config.yaml
model: "masked image model"
dataset: "retinal OCT scans (Kermany 2017)"
train_examples: 24607
image_size: 32
crop_scale_min: 1
horizontal_flip: true
method: "simmim"
mask_ratio: 0.75
loss: "l1"
arch: "res2net"
norm: "groupnorm"
activation: "relu"
weight_standardization: true
depths: [2, 3, 3]
kernel_size: 3
stem: "single"
widths: [160, 240, 352]
init: "orthogonal"
optimizer: "adamw"
lr: 0.0038
beta1: 0.8
beta2: 0.99
eps: 1e-08
steps: 40000
batch_size: 64
epochs: 104.0
lr_schedule: "cosine"
final_lr_fraction: 0.1
warmup_steps: 8000
weight_decay: 0.05
Rows from block 3 of a small masked image model, named by matrix and row number. Each number is 128 + 24 x the weight over its row's rms, rounded and kept within 0 to 255. All counts start at 0.
Before each channel's rows are labels from the 100 images, of 14976, where the channel reaches its highest value: "strongest on" is what is common among them. Only what is clearly more common there than usual is listed. The data: retinal OCT scans (Kermany 2017). In brackets: how many of the 100, against the usual share in percent.
# c30: last pointwise conv (model.blocks.3.c3.0.weight, 240x240x1x1, standardized in use), inputs 0-239

strongest on: finding: choroidal neovascularization (91 vs 29.4)
c30.197 [104 123 132 119 153 129 141 143 146 137 148 125 132 120 176 185 103 107 102 149  97 136 118 115 122 136 100 108 113 100 118 106 113  96 168 115 163 131 153 177 173 140 110 134 133 171 151 157 155 112 120 119 125 121 162 153 137 166 161 124 130 152 144 110 153  99  95 107 161  95 105 145 147 110 100 124 173 124 119 111 119 154 119 142 127 116 106  94 140 114 129 127  88 104 130 131 102 119 110 140 130 154  92 139 112 160 141  80 125 134 124  99 128  64 133 101 115 108 126 111 155 105 102 140 107 104 144 131 139 111 118 105 145 113 148 144 135  88  80  85 115 128 109 127 114 117 132 143 148 149 138 102 137 134 150 169 108 104 102  99 183 137 114 126 111 192 113 168 171  97 146 110 160 139  96 123  78 109 180 116 102 111 140 101 152 135 125 134  78 184 111  99 152 177 166 135 154 107 127 135 118 130 149 156 131 115 121 124 131 108 148  93 109  96 173 125 108 140 124 142 150 105 115 164 130 160 148  94 172  95 107 112 133 143 103 159 107 118 155 104]

strongest on: finding: normal (80 vs 51.6)
c30.208 [115 112 144 166 110 135 166 129 112 131 138 147 104  91 148 125  92  96  97  91 153 162 139 131 149 152 146 114 131 156 112 129 121 128  92 125 188 142 163  96 158 136 125 133 150 211 125 165 201 125  88 124 155 177 166 138 181 166 181 151 141 160 139  76 145 133 124 107 131 133 155 143 133 131 114 170 147 127 164 109 142 161 118  87  91 114 110 150 105  88 111 113 139 137 151 153 129 113 175 181 144 126  96 121 127 138 149 161 154 110 142 135  95 147 131 116 151 142 110 132 134  92 107 153 113 136 105 135 165 135 145 120 118 107 147 123 104 132  93 132 109 102 120 132 169 140 144  99  90 125  90 118 137 139 144 128 131 115 129  99 132 138 122 130 117 105 124  99 158 128 134 115  66 113 143 142 117 127  83  96 130 153 152 108 139 111 118  97 122 128 111 159 110 183 120 133 123 104 137 134 156 168 142 102 140 142 147 111 143 120 161 127 146 122 146 113 104 107  96 131 121 116  86 144 131 154 121  92 116 149 130 109 136  75 125 158 140 139  93 144]

strongest on: finding: choroidal neovascularization (59 vs 29.4); finding: diabetic macular edema (33 vs 11.7)
c30.175 [120 115 105 106 120 101 130 146 151 149 111 116 172 105 109 115 102 141 134  82 153 110 112 125 135 123 153 132 164 152 141 148 128 114 150 124  90  97 141 144 126 167 118 134 117 138 120 145  88 144 146 159 171  94 163 124 113 138 108 135 141 124 150  82  57 141 152 103 104 143 164  86 171  96 133 120 116 112 185 132 188 174 152  94 110 110 100 140  96 127 133 151 133 146 113 132 126 152 106 136 141 166 132 120 130 138 172 112 136  92 115 123 109 133 153 120 138 142 167 154 109 105 115 115 121 115 112  85 120 169 118 144 127 115 140 158 100 152 151 145 136  80 150 151 155 162 162 141 134 143 107 162 148 104 118 157 103 132 108 111 140 145 134 137 140 168 121  81 175 113 122 148 136 136 116 140 142 134  88 114  90 128 109 119 138 105 150 101 136 129 142 105 130 143 105 106  41 133 138  83 123 143 124  78  47 148  92 110 135 120 154 117 107 100 120 110 137 140 150 111 141 125 141 152 141 127 133  75 159 120 109 109 134 104 110 119 104 144 120 109]

strongest on: finding: choroidal neovascularization (64 vs 29.4)
c30.17 [137 192 167 126 178 164 135 151 105 141 128 116 152 133 171 152 130 165  97 119 140 132 122 102 132 120 140 147 143 141 122 116 125 132 120 140 158 167 157 149 153 128 143 144 125 162 137 163 155 130 144 147 120 123 164 186 137 147 108 127 127 118 114 147 102  93 136 123 128 104 104  77 133 152 153 123 113  82 133  98  76 130  77 143 116  89 128 123 122 112 141 112 125 111 143 135 116 110 155  96 154 109  96 127 140 129 113 127  92 132 134 143 126 154 127 114 124 127  98 108 139 122 123 146 101 129 136 175 163  87 177 160 148 143 168 147 145  91 147  79 110 141  91  72  77 102 120 143  76 145 173 124 103 151  92 105 113 111 103  98 117 123 119 107 118 144 122 155 137 147 151 129 122 124 134 130 145 100 138 168 116 140 159 156 118 172 133 153  73 154 101 185 143 153  92 185 152 125 103 127 105  91 122 148 135 126 151 118 124 161 163 153 104 146 150 116 113 127 132 121 154 136  78 142 103 123 109 138 119 102  96 152 101 149 134 107 134 123 137  95]

strongest on: finding: diabetic macular edema (30 vs 11.7)
c30.168 [150 130 114 121 137  91  91 120 121 123  84 127 105 101 100 105 136 128 111  92 176 132 104 104 167 134 175 120 146 175  74 174 150 139 146 149 110 101 114 105 113 162 117 125 141 158 113 117 132 148 131 147 154 118 152 133 127 150 125 117 127 107 111 125 124 140 142 132 142 111 113  82 149 129 145 130 127 137 149 112 142 147 147 111 112 100 130 114 141 110  84 137 161 132 121 138 161 125 101 164 125 137 161 121 152  88 144 134 161 128 142 128 150 161 138 126 139 143 109 151 105 133 113 119 138 129 110 110 106 154  63 130 123  90 122 185 134 111 107 113 128  43 177 158 163 118 160 123 143 129 157  98 120 139 115 184 100 147 150  87 160 125 151 121 156  92 125 123  79 115  80 124 106 135 122 116 155 148  90  78 115 150  88 126 114 127 162 131 128 110 132 139 128  93 158 121 126 141 146  92 168 141 115 119  84 113 107 149 125  89 103 143 125 134 117 106 155 105 141 107 105  57 124 135 175 114 140 116 131 110 117 112 160  68 125 109 128  98 137 128]

strongest on: finding: normal (83 vs 51.6)
c30.151 [121 128 133 104 149 102 136 147 117 150 122 114  95 106 127 140 104 153 121 150 144 154 128 139 144 101 147 100 150 145  85 118  93 110 128 138 137 125 143 125 109 111  82 103  97 114  96 141 104 127 138 129  98 116 155  65  92 148 132 151 120  88 155 129 128 167 144 112 109  99 142 138 150 153  95 109 125 139 136 166 131 130  92 122 136 121 102 139 165  92 130 116 138 116 135 150 136 119 104 138 184 129 168  96 146 118 120 134 123 144 148 140 134 172 191 118 144 132 135 129 111  98  95 122 137 123 112 125 120 121 156 139 102 118 148 107  83  98 136 123  83 128 172 144  98 140 149 178 138 107  98 134 139 117 133 105 117 110  86 142 114 122 133 155 134 121 111 166 169 103 116  72 108 117 160 128 145 107 148 139 132 133 140 140 151 118 127 172 132  96 119 108 161 126 104 174 160 137 131 147 132 131 168  89 133  99 126 156 149 133  63 117 144 137 118 170 142 151 106 158 194  95 114 151  71 146 161 108  95  96 104 153 161 163 196 133 140 162 140 144]

strongest on: finding: diabetic macular edema (38 vs 11.7)
c30.152 [151 100 132 147 115  95 162  83 145 103 122 144 137  83 111 129 139  98 111 108 149 140 114 135 165 139 148 114 136 150 135 142 142 148  70 125 139 125 107  74 117 151 129 133 116 140 128 143 143 119 107 132 146 145 111 109 139 123 134 102 138 100 140 100 117 138 133 119 164 169 104 118 129 110 151 125 115 162 172  96 152 164 155 135 152 155 113  99 119 177 143 104 152 131 138 116 103 124  97 157 137  98 141 145 139 139 146 133 159 157 120 123 111 120 104  74 102 138 133  82  76 147 118 136 122 124 130 136 134 131 103 118 133 103 112 141 115 148 150 169 145 142 156 152 156 148 137 128 153 130 101  83 131 142 119  88 108 138 142 138 137 120 126 132 127 155 131 120 106 164 101 144 142  90 124 126 152 155 110  97  89 122 132 119  94 140 108 108 137 112 109 130 139 200  69 128 109 112 133 117  94 126 137 139 131 168 119 111 194 132 101 123 180 125 128 140  85 132 143 173 135 135 107 101 159 179  60 137 156 185 113  81  65 152 134 177 129 149 120 116]

strongest on: finding: normal (80 vs 51.6)
c30.142 [111 122 117 124 151 131 116 146 113 137 111 117  86 122 112 158 138 138 119 131 144 145 119 150 143  85 144 129 137 145 122 133 138 117  86 114 102  85  87  92 104  82 133 117 106 117 105 120 102 116 153 144 132 110 163  84 111 137 118 153 120 102 130 121 169 172  81 137 108 117 140 113 127 160 123 140 125 123 132 108 140 134 108 137 140 124  98 164 127 137 145 123 180 117 110 110 143 129 114 169 163 140 120 114 127 102 157 171 147 136 149 110 124 190 156 149 153  98 114 125 129 131  91 136 121 115 126  92 142 138 135 144 128 122 149 128 127 172 198 132 116 152 137 131 146 162 149 150 115 140  80 164 146 118 116 116 130 140  96 148 109 131 145 144 154 156 182 157 167 152 166  92 131 161 175 163 128 114 161 187 109 144 134  83 125  93 154 176 136 142  95 120 118 103 104 101 141 159  90 145 111  98 153 141 140  90 170 108 160 155 140 128 104 170 118 143 112 144 114 161 100  98  86 141 115 121 148 104  88 140  84 149 126  86 154 111 160 119 120 160]

strongest on: finding: choroidal neovascularization (75 vs 29.4)
c30.117 [132  76 131 121  89 113 127 123 130 128  81 144  89 127 117 154 145  90 143 111 152 136 134 110 135  94 146 113 123 154 151 131 160 141 112 138 166 161 162 160 124 125 139  85 153 179 150 182 161 163 151 161 171 164 170 132 164 188 155 133 113 118 109 115 163 114 136 121 124  95 134 138 120 137 139 128 124 139 142 138 132  89  75 143 149 165 105 142 112 136 126 151 160 121  80 108 126 127 120 156 124  89 116 109 108 112 142 122 133 151  99 148 140 112 110 117 129 103 133 122 121 113 105 132 120 138 129 136 127 119 132 119 100 117 124 114  99 164 141 139 138 115 130 163 108 128 130 141 114 127 138 102 133 133 168 119 132  99 142 136 137 120 124 115 123 175 150 137 156 110 143 132 119 133 159 116 156 139 134 135 141 114  94 175 141 105 141 127 116 120 132 198  65 183 116 110 145 133 125 114 128 151 126 134  89 147 109 111  74 183 153 148  91 126 175 157 112 161  92  68 136 110 163 136 116 153 121 178 177 125 159 152  87 134 100  91 114 166 139 124]

strongest on: finding: choroidal neovascularization (63 vs 29.4); finding: diabetic macular edema (29 vs 11.7)
c30.186 [ 90 146 112 128 153 114 129 124 125 112  82 119 124 114 110 143 118 106  99 162 111 103 130 141 109 126 113 150 150 114  95 120 102  76 145 132 111 158 133 161 150 162 105 181 106 136 176 120 106 107 130  88  62  99 131 149  83  95  69 120 125 124 146 147 125  96 105 146 157 111 111 158 125 149 127 121 158 114 123  82 141 117  84 135 117 106 112 110 108  92 117 128 144 146 133 108 163 118 131 119 153  81  82 119 132 104 158 118 142 162 158 117 107 121 101 151 129 143 134  80 140 127 124 115 125 143  83 134 148 124 104 160  94 171 172 131 153 136 114 148 139 140  90 121 152 122 129 135 136 106 134 131  98  96 114  81 121 134 104 124 138  89 127 136 114 147  87 121 117 167 118 118 136 134  98 141 167  77 128 159 153 154 154 151 111 160  97 109 137 118  97 162 110 169  88 111 150 135 130 135 110 150 188 136 114 127 165 157 152 143 141 138  99 117 186 152 158 146 135 141 151 136  73 137 107 157 109 140 158 123  95 128 126 131 158 112 133 121 157 113]

strongest on: finding: normal (80 vs 51.6)
c30.112 [107 110 111 104 122 101 133 121 117 123 111 113  82 121  93 103 108 127 125 113 142 138 117 100 126  91 138  98 141 143 113 121 141 129  95  97 109 123  94  49 130  74  97 112 118 111 119 143 103 147 151 142 166 125 166  54 109 118 155 123 112 125 142  95 146  97 156 169 106 131 166 106 140 174 154 120  85 153 153 130 113 109 144 142 138 159 122 131 127  94 124 127 142 186 116 106 118 152 140 114 131 131 150 122 158 143 114 135 157 174 133 185 137 130 154 110 152 125 137 150 113 105  92 102 133 121 126 134 117 139 127 117 110 138 137 151 157 172 160 110 132 113 144 151 115 156 130 122 147 157 119 146 185 105 135 125 107 123 146 159  92 139 100 123 140 145 106  78 101 158 122 123 116 135 164 150 162 131 104 182 132 146 133 126 149 144 140 141 134 119 140  67 166  90 125 134 137 154 115 167 118 106 146 125 144 168 124 144 177 157  87 141 145 155 108 150 109 164 113 159  98 132 127 153 127 152 125 127 154 123  73 135 114 154 135 106 158 151  70 117]

strongest on: finding: normal (93 vs 51.6)
c30.180 [124 136 141 136 126 135 139 130 122 112 103 121 126 124 143  93 115 108 132 119 129 127 103 161 129 114 125 115 151 130 185 151 138 163 144 137 114 130 152 112 149 130 182 145 143 109 124 107 146 144 174 143 147 130 124 130 162 114 178 153 150 151 138 171 108 109 106  64 146 184 132 137  70  63 153 158  99 163 104 138 126  76 151  83 149 167 149 139 124 141 117 107 100 102 167 139 116 132 171 116 108 118 144 116 105 149 116 137 127 141 114 105 125  88  63 120 121 146 120 152 146 154 124 127 106  90 170 139 128 128 101 124 142 114 150 107 122  99  90 161 146 157 149 135 130 120 153 122 122 150 125  94 114 134 130 125 152 132 153 142 126 141 114 121 100 101 121  98 180 157 116 146 102 160  97 197  90 122 110 108 123 102 149 108 128 160 153 119 108 175 111 103 154 110 132 129 124 124 141 110 149 133 133 116 145  89  73 102 115 147 172 143 105 116 132  90 146 109 144  95 131 171 132 111  82 132 147 131 106 122 175 119 160 153 121 132 143 115 176 128]