Weights of a small masked image model.
Model: 2.46M parameters, arch res2net, norm groupnorm, activation relu, depths [2, 3, 3], widths [160, 240, 352].
Training: adamw at rate 0.0038, 40000 steps.
Data: trained on retinal OCT scans (Kermany 2017), 104.0 epochs.
Rows from block 4 of a small masked image model, named by matrix and row number. Each number is 128 + 24 x the weight over its row's rms, rounded and kept within 0 to 255. All counts start at 0. Numbers have three digits each.
After each channel's rows are labels from the 100 images, of 14976, where the channel reaches its highest value: "strongest on" is what is common among them; "colour at peak" is the nearest of a few named colours to the mean colour under the peak. Only what is clearly more common there than usual is listed. The data: retinal OCT scans (Kermany 2017).
# c30: last pointwise conv (model.blocks.4.c3.0.weight, 240x240x1x1, standardized in use), inputs 180-239

c30.5:135122104133157201081161146116120084139111146138149124129119149144151154094165146151131192111111140102114147100113142133132123125142143126137146162143130144118113111152123178126101
strongest on: finding: diabetic macular edema
colour at peak: grey

c30.0:130141142113175096151151156093161111094124146116128121131087146126156157108123167131132176123101122089143146149136119131120121129140126114158104148162140161131122120123119140112136
strongest on: finding: choroidal neovascularization
colour at peak: grey

c30.8:127138130118167128140155155091153113102118145128142112133103145127173159102146163149130185115098129089132149133129120127119125135139128124157105149161133150127117118130124156119134
strongest on: finding: choroidal neovascularization
colour at peak: grey

c30.205:131137134125125118143135127072110137084139130095130112134150134149110156103081161145145184140139147139130106155138132140100115129133132172069141133120127135128120177119103126153113
strongest on: finding: diabetic macular edema
colour at peak: grey

c30.88:151137165096182154079104134157118136114113104083121140141176106149107177099098147140119132081090120118112136137130133125117132156119112125142165125143116122119123132102131154143122
strongest on: finding: diabetic macular edema
colour at peak: grey

c30.206:131089118081140169098127137133103137154156117161152120128157123155115131118162129143143146107106136130140141088090147099155163138129092141128148083124121085102143113052120150111128
strongest on: finding: diabetic macular edema
colour at peak: grey

c30.201:187129168086152106120118129148143172161086169062129109177132109168127151110107144144114092121114156097122151136146160088135132144125131120130140121158086142115091143108139164183084
strongest on: finding: diabetic macular edema
colour at peak: grey

c30.75:141121158146147101124155128199154137092118118124117130147136105144124100071152140166120139098130176124106133145120136127116180133127122121106061124120113095101096101110128167143085
strongest on: finding: diabetic macular edema
colour at peak: grey

c30.215:129106156129159121129097167096106136135163149114141144130147136194157122075128125162137178151120165171149096118118139162094133127099109154083113136147090121116132192112141117135098
strongest on: finding: diabetic macular edema
colour at peak: grey

c30.37:139105113135153093155115155110072096153118143153122144132134135129154124137141099191046141145105092132144113144125133166127115145149157155128122163132094148148125153149140110090088
strongest on: finding: diabetic macular edema
colour at peak: grey

c30.175:104134092122141111086139109123164100125115097145127120143113130134064128103118145144133140115140129120146136160172132153106119159151136123137142119128123169135129137105145137099152
strongest on: finding: choroidal neovascularization
colour at peak: grey

c30.18:096139137104104130121132107090100164139125104150117143129123143139170136108141135114141141134138128131120153143135152144125104139112136144092142125170104107113142131135130148133130
strongest on: finding: choroidal neovascularization; finding: diabetic macular edema
colour at peak: grey

c30.182:076107082131098111150115086130078092118141107231138137135122124122119138093141142092079154174147162155156117134099118156124160119158124134116158142092120128131152101114149136110098
strongest on: finding: choroidal neovascularization
colour at peak: grey

c30.6:125111108130155199084162149112120098131106137150160119134128142141172154096169143165130197109113142093111149099115130124133119145141140134148122146143107130116115109157132180130107
strongest on: finding: diabetic macular edema
colour at peak: grey

c30.10:127124116128161172115162152102131105117110141142158116135120146135182157099166151164129192108102135088117151111124125127127122140142135133151108153152114139122109116143129171128116
strongest on: finding: diabetic macular edema
colour at peak: grey

c30.131:137115114129156162131106125130121118171138171103104113191137125176102135139092133180115148100143153142100103111147101111121143129130107116138143088109083117139151126128122180120148
strongest on: finding: diabetic macular edema
colour at peak: grey

c30.46:170129152168138090154121086140120097093136148098059118139101081068177126165168165146093137115122133108114116144135096128118177149162141049121130156135098172156100104147127110163150
strongest on: finding: diabetic macular edema
colour at peak: grey

c30.4:143132112121165183067161142112134083121119131126138124122095149150132156085148155142139186120110136111128146116112140135118105125140138108130158157145149146122123112147109177124124
strongest on: finding: diabetic macular edema
colour at peak: grey

c30.115:097083126120146093150116143096098095144119150113162154111133098127188139116139140118084099117111175120160106138097109161117148132094113128161106140183109134121126154118149116127130
strongest on: finding: diabetic macular edema
colour at peak: grey