config.yaml
image_size: 32
horizontal_flip: true
method: "simmim"
mask_ratio: 0.75
norm: "groupnorm"
stem: "single"
optimizer: "adamw"
beta1: 0.8
eps: 1e-08
Rows from block 2 of a small masked image model, named by matrix and row number. Each number is 200 + 30 x the weight over its row's rms, rounded and kept within 0 to 999. All counts start at 0.
Before each channel's rows are labels from the 100 images, of 14976, where the channel reaches its highest value: "peak at" is the part of the image that holds the peak. Only what is clearly more common there than usual is listed. The data: retinal OCT scans (Kermany 2017).
# c30: last pointwise conv (model.blocks.2.c3.0.weight, 240x240x1x1, standardized in use), inputs 80-159

peak at: top left
c30.214,230,196,259,270,189,254,158,185,146,192,226,243,241,264,197,246,227,220,179,248,251,181,180,192,227,189,223,152,209,169,222,193,170,234,156,210,198,207,221,199,223,145,173,224,184,248,166,197,164,181,219,176,162,186,197,227,195,157,207,173,242,189,131,163,200,236,178,223,182,221,189,200,171,195,218,235,175,183,230,199

peak at: top right
c30.25,190,164,179,197,254,179,234,233,217,193,213,218,183,159,212,213,197,166,198,178,199,162,250,215,202,260,131,175,203,204,183,197,208,179,176,210,207,180,226,173,178,212,211,200,148,178,221,228,183,188,214,152,209,179,172,138,242,170,171,179,181,163,187,205,208,149,174,153,245,194,155,147,204,239,211,215,158,147,214,191

peak at: bottom centre
c30.165,212,200,190,136,182,197,143,163,205,160,206,195,226,262,209,222,137,218,235,189,207,185,170,221,203,166,191,210,222,208,196,219,208,206,209,197,219,248,189,245,152,200,156,214,198,198,187,131,204,173,213,222,201,179,169,189,183,183,215,151,176,268,175,190,224,232,180,192,212,177,212,212,190,187,156,205,220,184,212,208

peak at: centre
c30.121,200,185,184,196,227,173,171,191,168,212,271,183,195,215,186,140,215,226,188,189,167,231,187,221,251,194,231,181,189,206,219,186,158,190,214,181,203,211,188,200,210,217,191,215,219,180,207,230,237,202,168,246,200,176,215,170,247,197,158,207,212,196,196,180,177,171,195,245,178,223,216,178,187,148,235,190,201,180,190,215

peak at: centre
c30.1,163,254,156,246,195,243,216,233,182,92,167,188,214,219,192,170,204,244,171,220,181,233,198,194,249,205,181,225,96,186,207,221,165,233,196,230,200,120,235,168,217,242,232,189,180,212,170,198,196,87,133,218,131,189,194,220,238,172,210,179,154,234,197,201,197,231,183,173,196,169,187,181,150,194,230,198,190,172,140,228

peak at: middle left
c30.145,187,174,179,183,234,191,134,193,211,224,196,198,272,231,176,205,182,199,177,194,231,212,179,201,156,201,124,203,198,205,189,167,211,172,191,203,184,141,209,206,195,151,184,176,202,212,216,204,221,130,229,146,186,212,184,218,201,212,223,192,183,220,223,214,226,196,223,184,202,246,182,241,176,213,235,217,185,237,229,220

peak at: middle right; middle left
c30.131,216,209,200,190,180,209,212,221,213,233,199,174,246,224,165,202,219,219,185,167,189,196,210,205,221,201,222,227,194,228,216,221,194,211,208,230,181,205,218,208,175,174,184,236,191,188,209,184,250,220,187,159,230,186,174,230,156,163,210,161,257,201,212,203,202,253,228,225,156,238,193,198,231,176,198,151,202,182,192,226

peak at: top centre
c30.55,184,188,234,248,198,224,178,197,168,191,191,194,206,189,205,228,166,181,176,250,219,205,177,146,191,215,230,162,200,147,171,199,174,161,186,170,179,161,204,152,181,125,221,196,178,172,169,159,206,231,170,165,207,194,200,197,201,168,156,169,230,188,178,162,298,225,168,215,212,191,139,179,203,237,196,199,222,200,191,201

peak at: centre
c30.22,187,209,209,207,171,238,232,198,191,208,226,198,221,187,153,210,175,189,163,204,222,220,156,169,227,179,176,198,196,213,220,182,191,238,197,232,235,206,167,222,224,200,210,256,231,247,150,132,200,171,222,216,199,181,187,245,172,176,230,152,222,181,210,215,223,200,235,181,219,230,240,190,246,224,203,215,189,209,220,210

peak at: bottom centre
c30.134,213,255,162,210,161,193,245,212,184,152,170,197,175,231,202,204,141,175,174,188,163,243,207,182,210,203,157,243,175,155,207,211,203,199,162,180,192,216,188,216,196,225,200,186,193,146,147,193,211,149,215,234,184,200,231,180,205,174,200,251,174,238,141,214,234,231,165,199,208,181,183,225,152,197,152,184,231,222,188,245

peak at: bottom right
c30.34,161,189,179,221,191,183,217,255,241,191,259,178,189,211,219,238,209,176,183,207,177,188,202,222,226,247,140,191,247,216,217,178,193,159,208,218,236,173,218,197,161,221,205,159,182,170,194,202,155,197,193,179,203,214,179,143,227,177,171,194,168,134,187,204,211,192,178,132,198,218,149,146,219,226,151,175,150,155,193,162

peak at: top centre
c30.182,187,224,192,181,197,182,207,242,162,213,241,227,214,172,200,191,195,238,248,151,212,152,149,234,242,153,194,188,156,215,190,194,263,133,236,208,248,173,198,224,163,239,195,252,223,191,226,157,205,182,173,216,190,183,197,164,186,165,153,171,221,200,170,187,228,198,182,203,210,225,156,178,198,224,183,202,230,186,219,171

peak at: centre
c30.124,195,221,199,187,196,204,191,176,215,190,147,204,234,243,227,196,174,250,183,165,111,258,204,151,215,188,191,183,199,158,210,243,162,190,196,154,208,207,209,179,174,157,185,178,225,174,236,223,205,202,187,225,217,181,179,208,179,212,181,211,196,189,187,201,120,191,211,241,212,219,177,182,211,170,181,131,180,201,195,211

peak at: top centre
c30.12,256,175,159,226,244,172,196,174,230,188,203,195,238,202,194,213,246,189,174,159,193,261,212,229,172,178,139,162,249,222,170,196,172,235,262,240,162,203,267,195,215,237,212,194,214,242,225,183,211,209,201,164,226,198,156,194,224,170,156,167,192,207,230,251,217,212,208,210,195,231,195,216,182,176,214,183,177,224,148,206

peak at: top left; top centre
c30.95,243,185,224,203,196,195,133,154,180,191,184,175,227,213,164,228,208,220,163,225,189,189,187,236,197,190,265,181,210,168,162,159,200,205,210,159,213,196,209,212,238,169,202,184,192,211,178,187,195,239,181,206,187,211,177,185,181,213,190,185,185,197,193,183,178,229,210,230,161,222,209,199,198,157,184,197,181,202,175,205

peak at: top left
c30.162,193,245,144,188,148,204,153,222,127,169,193,226,140,206,203,219,193,169,193,206,201,184,184,187,220,221,192,225,221,221,205,222,220,143,194,221,160,197,198,220,183,176,168,169,184,187,171,224,198,235,234,222,241,221,272,213,201,214,225,242,172,233,175,223,228,198,193,187,242,197,186,229,174,214,154,173,220,233,177,202

peak at: middle left
c30.81,191,153,248,218,261,217,165,173,198,226,206,208,218,221,219,204,205,151,218,222,199,164,203,246,152,211,173,185,207,250,216,175,169,206,185,180,191,200,230,227,170,215,209,177,235,173,143,147,235,161,209,176,185,146,181,221,198,164,142,226,218,210,208,195,281,207,156,168,190,205,167,211,221,186,270,196,182,220,126,222

peak at: bottom right
c30.16,225,216,203,181,177,188,151,200,164,140,213,206,175,241,219,212,200,243,239,163,191,165,160,197,217,190,244,221,174,233,210,208,216,189,203,200,238,227,141,261,186,212,184,218,159,176,179,185,197,181,164,240,215,215,240,234,220,206,173,224,208,211,145,210,198,186,187,195,236,190,236,181,197,229,181,219,190,162,197,177

peak at: top centre
c30.239,187,231,210,245,177,224,217,226,156,231,187,156,202,140,224,183,220,188,203,200,215,206,179,188,154,130,223,156,206,195,176,144,198,207,197,222,214,156,197,144,162,181,250,102,178,202,185,183,173,209,197,174,197,200,189,218,148,205,192,184,187,195,166,181,249,196,216,155,165,153,181,221,170,193,156,183,218,205,130,198

peak at: middle right
c30.170,184,170,244,216,195,260,192,240,189,134,185,142,184,159,194,211,217,191,212,255,171,197,217,222,158,195,184,233,203,186,193,217,193,208,171,220,252,199,195,181,244,199,200,177,216,223,227,210,232,197,191,172,209,156,219,217,215,176,197,212,203,148,194,201,178,204,219,192,202,232,210,216,182,203,191,160,209,211,197,212

peak at: top left
c30.183,209,184,220,238,205,206,160,207,229,265,156,151,177,231,204,179,222,126,214,216,199,149,120,201,169,187,242,192,233,216,135,160,211,166,171,202,190,154,189,234,175,209,201,242,242,176,170,191,190,203,237,209,207,204,175,239,223,220,227,237,174,217,181,202,156,193,129,219,207,193,213,245,192,181,189,215,218,204,207,189

peak at: top right
c30.194,137,234,170,181,195,197,208,239,177,210,201,190,160,212,212,159,205,211,222,168,173,140,213,210,215,191,230,229,201,199,184,161,193,164,171,231,167,184,139,235,193,209,171,180,198,148,155,150,198,190,155,246,190,192,201,197,223,187,216,221,138,207,177,194,183,215,215,156,159,148,232,209,177,172,184,172,229,175,148,234

peak at: bottom centre
c30.122,224,183,167,226,222,214,198,183,239,211,175,171,207,229,190,168,173,206,172,188,188,241,278,161,227,235,158,219,182,177,215,235,188,240,179,232,187,250,222,211,159,239,242,213,189,215,193,364,195,213,191,166,203,166,198,214,133,230,215,180,195,200,223,178,192,203,188,287,191,174,222,187,213,152,215,173,213,176,222,207

peak at: top left
c30.144,187,244,184,195,128,210,170,238,140,203,182,189,193,204,189,230,218,159,191,173,221,218,198,197,219,204,124,233,216,277,152,221,230,165,201,191,151,140,202,192,161,166,188,174,178,191,222,194,211,201,230,167,200,163,238,214,227,198,151,210,202,177,211,203,218,160,198,209,202,211,212,225,191,239,201,189,222,231,137,225

peak at: bottom centre
c30.235,183,220,204,158,215,184,159,192,200,215,222,208,236,247,199,208,148,208,212,238,209,220,178,219,235,166,180,169,204,162,239,178,171,254,226,183,245,249,149,216,192,167,155,198,208,184,188,124,198,209,199,223,215,258,191,191,180,178,196,192,213,240,176,213,238,236,213,152,235,197,149,162,208,188,142,195,209,180,204,222

peak at: top centre
c30.136,233,208,209,227,219,181,208,191,124,215,241,192,229,197,156,213,231,173,200,234,188,223,203,191,131,212,186,174,195,169,257,237,160,218,213,228,167,272,247,235,176,212,221,231,212,181,196,188,205,172,146,196,164,158,186,172,189,180,149,198,213,178,248,211,255,184,186,221,167,229,176,179,188,155,290,178,215,192,153,213

peak at: middle left
c30.226,255,194,242,199,192,237,232,202,240,202,183,194,246,249,214,206,196,214,171,201,155,225,209,179,188,154,154,253,224,228,208,205,158,252,206,219,161,243,241,234,213,209,216,203,227,227,190,191,240,146,220,173,227,176,217,235,170,192,192,191,207,225,188,198,204,251,186,206,181,202,225,195,155,164,186,225,227,152,201,205

peak at: top right
c30.8,214,202,192,102,206,247,241,220,242,202,182,167,174,206,132,153,190,156,181,182,203,209,233,194,213,174,170,233,212,259,210,206,248,225,216,243,188,207,199,222,205,201,202,257,175,243,227,200,229,204,209,185,208,153,189,196,174,172,225,188,234,218,222,233,205,220,249,211,166,207,225,226,200,159,191,197,229,225,220,246

peak at: bottom right; top centre
c30.230,137,226,173,225,198,260,121,190,213,132,150,233,223,243,191,212,145,214,178,212,190,251,194,179,216,133,186,263,189,156,186,268,237,191,172,223,179,179,228,164,151,139,215,204,227,180,198,183,237,123,192,207,214,181,235,206,185,215,232,221,177,211,178,219,159,181,222,246,183,185,191,197,188,192,195,192,227,254,189,237

peak at: top left
c30.76,192,246,146,181,205,161,216,202,194,243,210,174,203,246,203,266,236,147,183,201,216,224,155,216,170,219,160,147,162,149,207,148,177,159,196,137,173,172,150,214,194,190,172,194,196,191,209,193,183,182,215,221,197,219,182,211,204,210,170,227,175,201,184,224,190,171,195,190,204,236,182,221,204,238,221,197,196,208,190,219

peak at: middle right
c30.197,234,165,213,187,223,185,203,166,221,181,208,205,173,164,189,243,182,124,199,147,210,204,232,204,147,223,205,205,224,196,159,167,208,178,230,171,166,169,171,200,222,220,185,245,195,233,201,226,228,257,235,181,196,159,206,177,248,159,191,225,217,209,179,184,279,197,171,206,250,202,215,173,285,266,243,224,198,225,213,164

peak at: top centre
c30.232,178,235,211,239,210,246,213,200,174,207,166,155,183,157,218,204,223,191,194,219,168,179,189,220,168,200,189,210,223,198,204,180,202,192,135,215,230,181,225,111,213,102,197,146,207,177,189,214,218,210,182,192,193,203,226,220,179,202,170,191,202,188,189,216,169,203,217,183,201,176,146,182,207,190,153,189,168,197,194,199

peak at: top centre
c30.157,206,212,220,252,179,211,217,170,233,182,166,205,234,246,212,211,255,225,205,252,182,195,193,231,146,118,193,245,252,195,163,191,192,213,200,223,181,195,205,162,241,168,166,155,182,243,186,175,222,152,216,261,177,166,212,285,210,237,230,181,182,240,192,212,228,227,176,198,184,214,242,183,186,208,229,174,203,226,197,227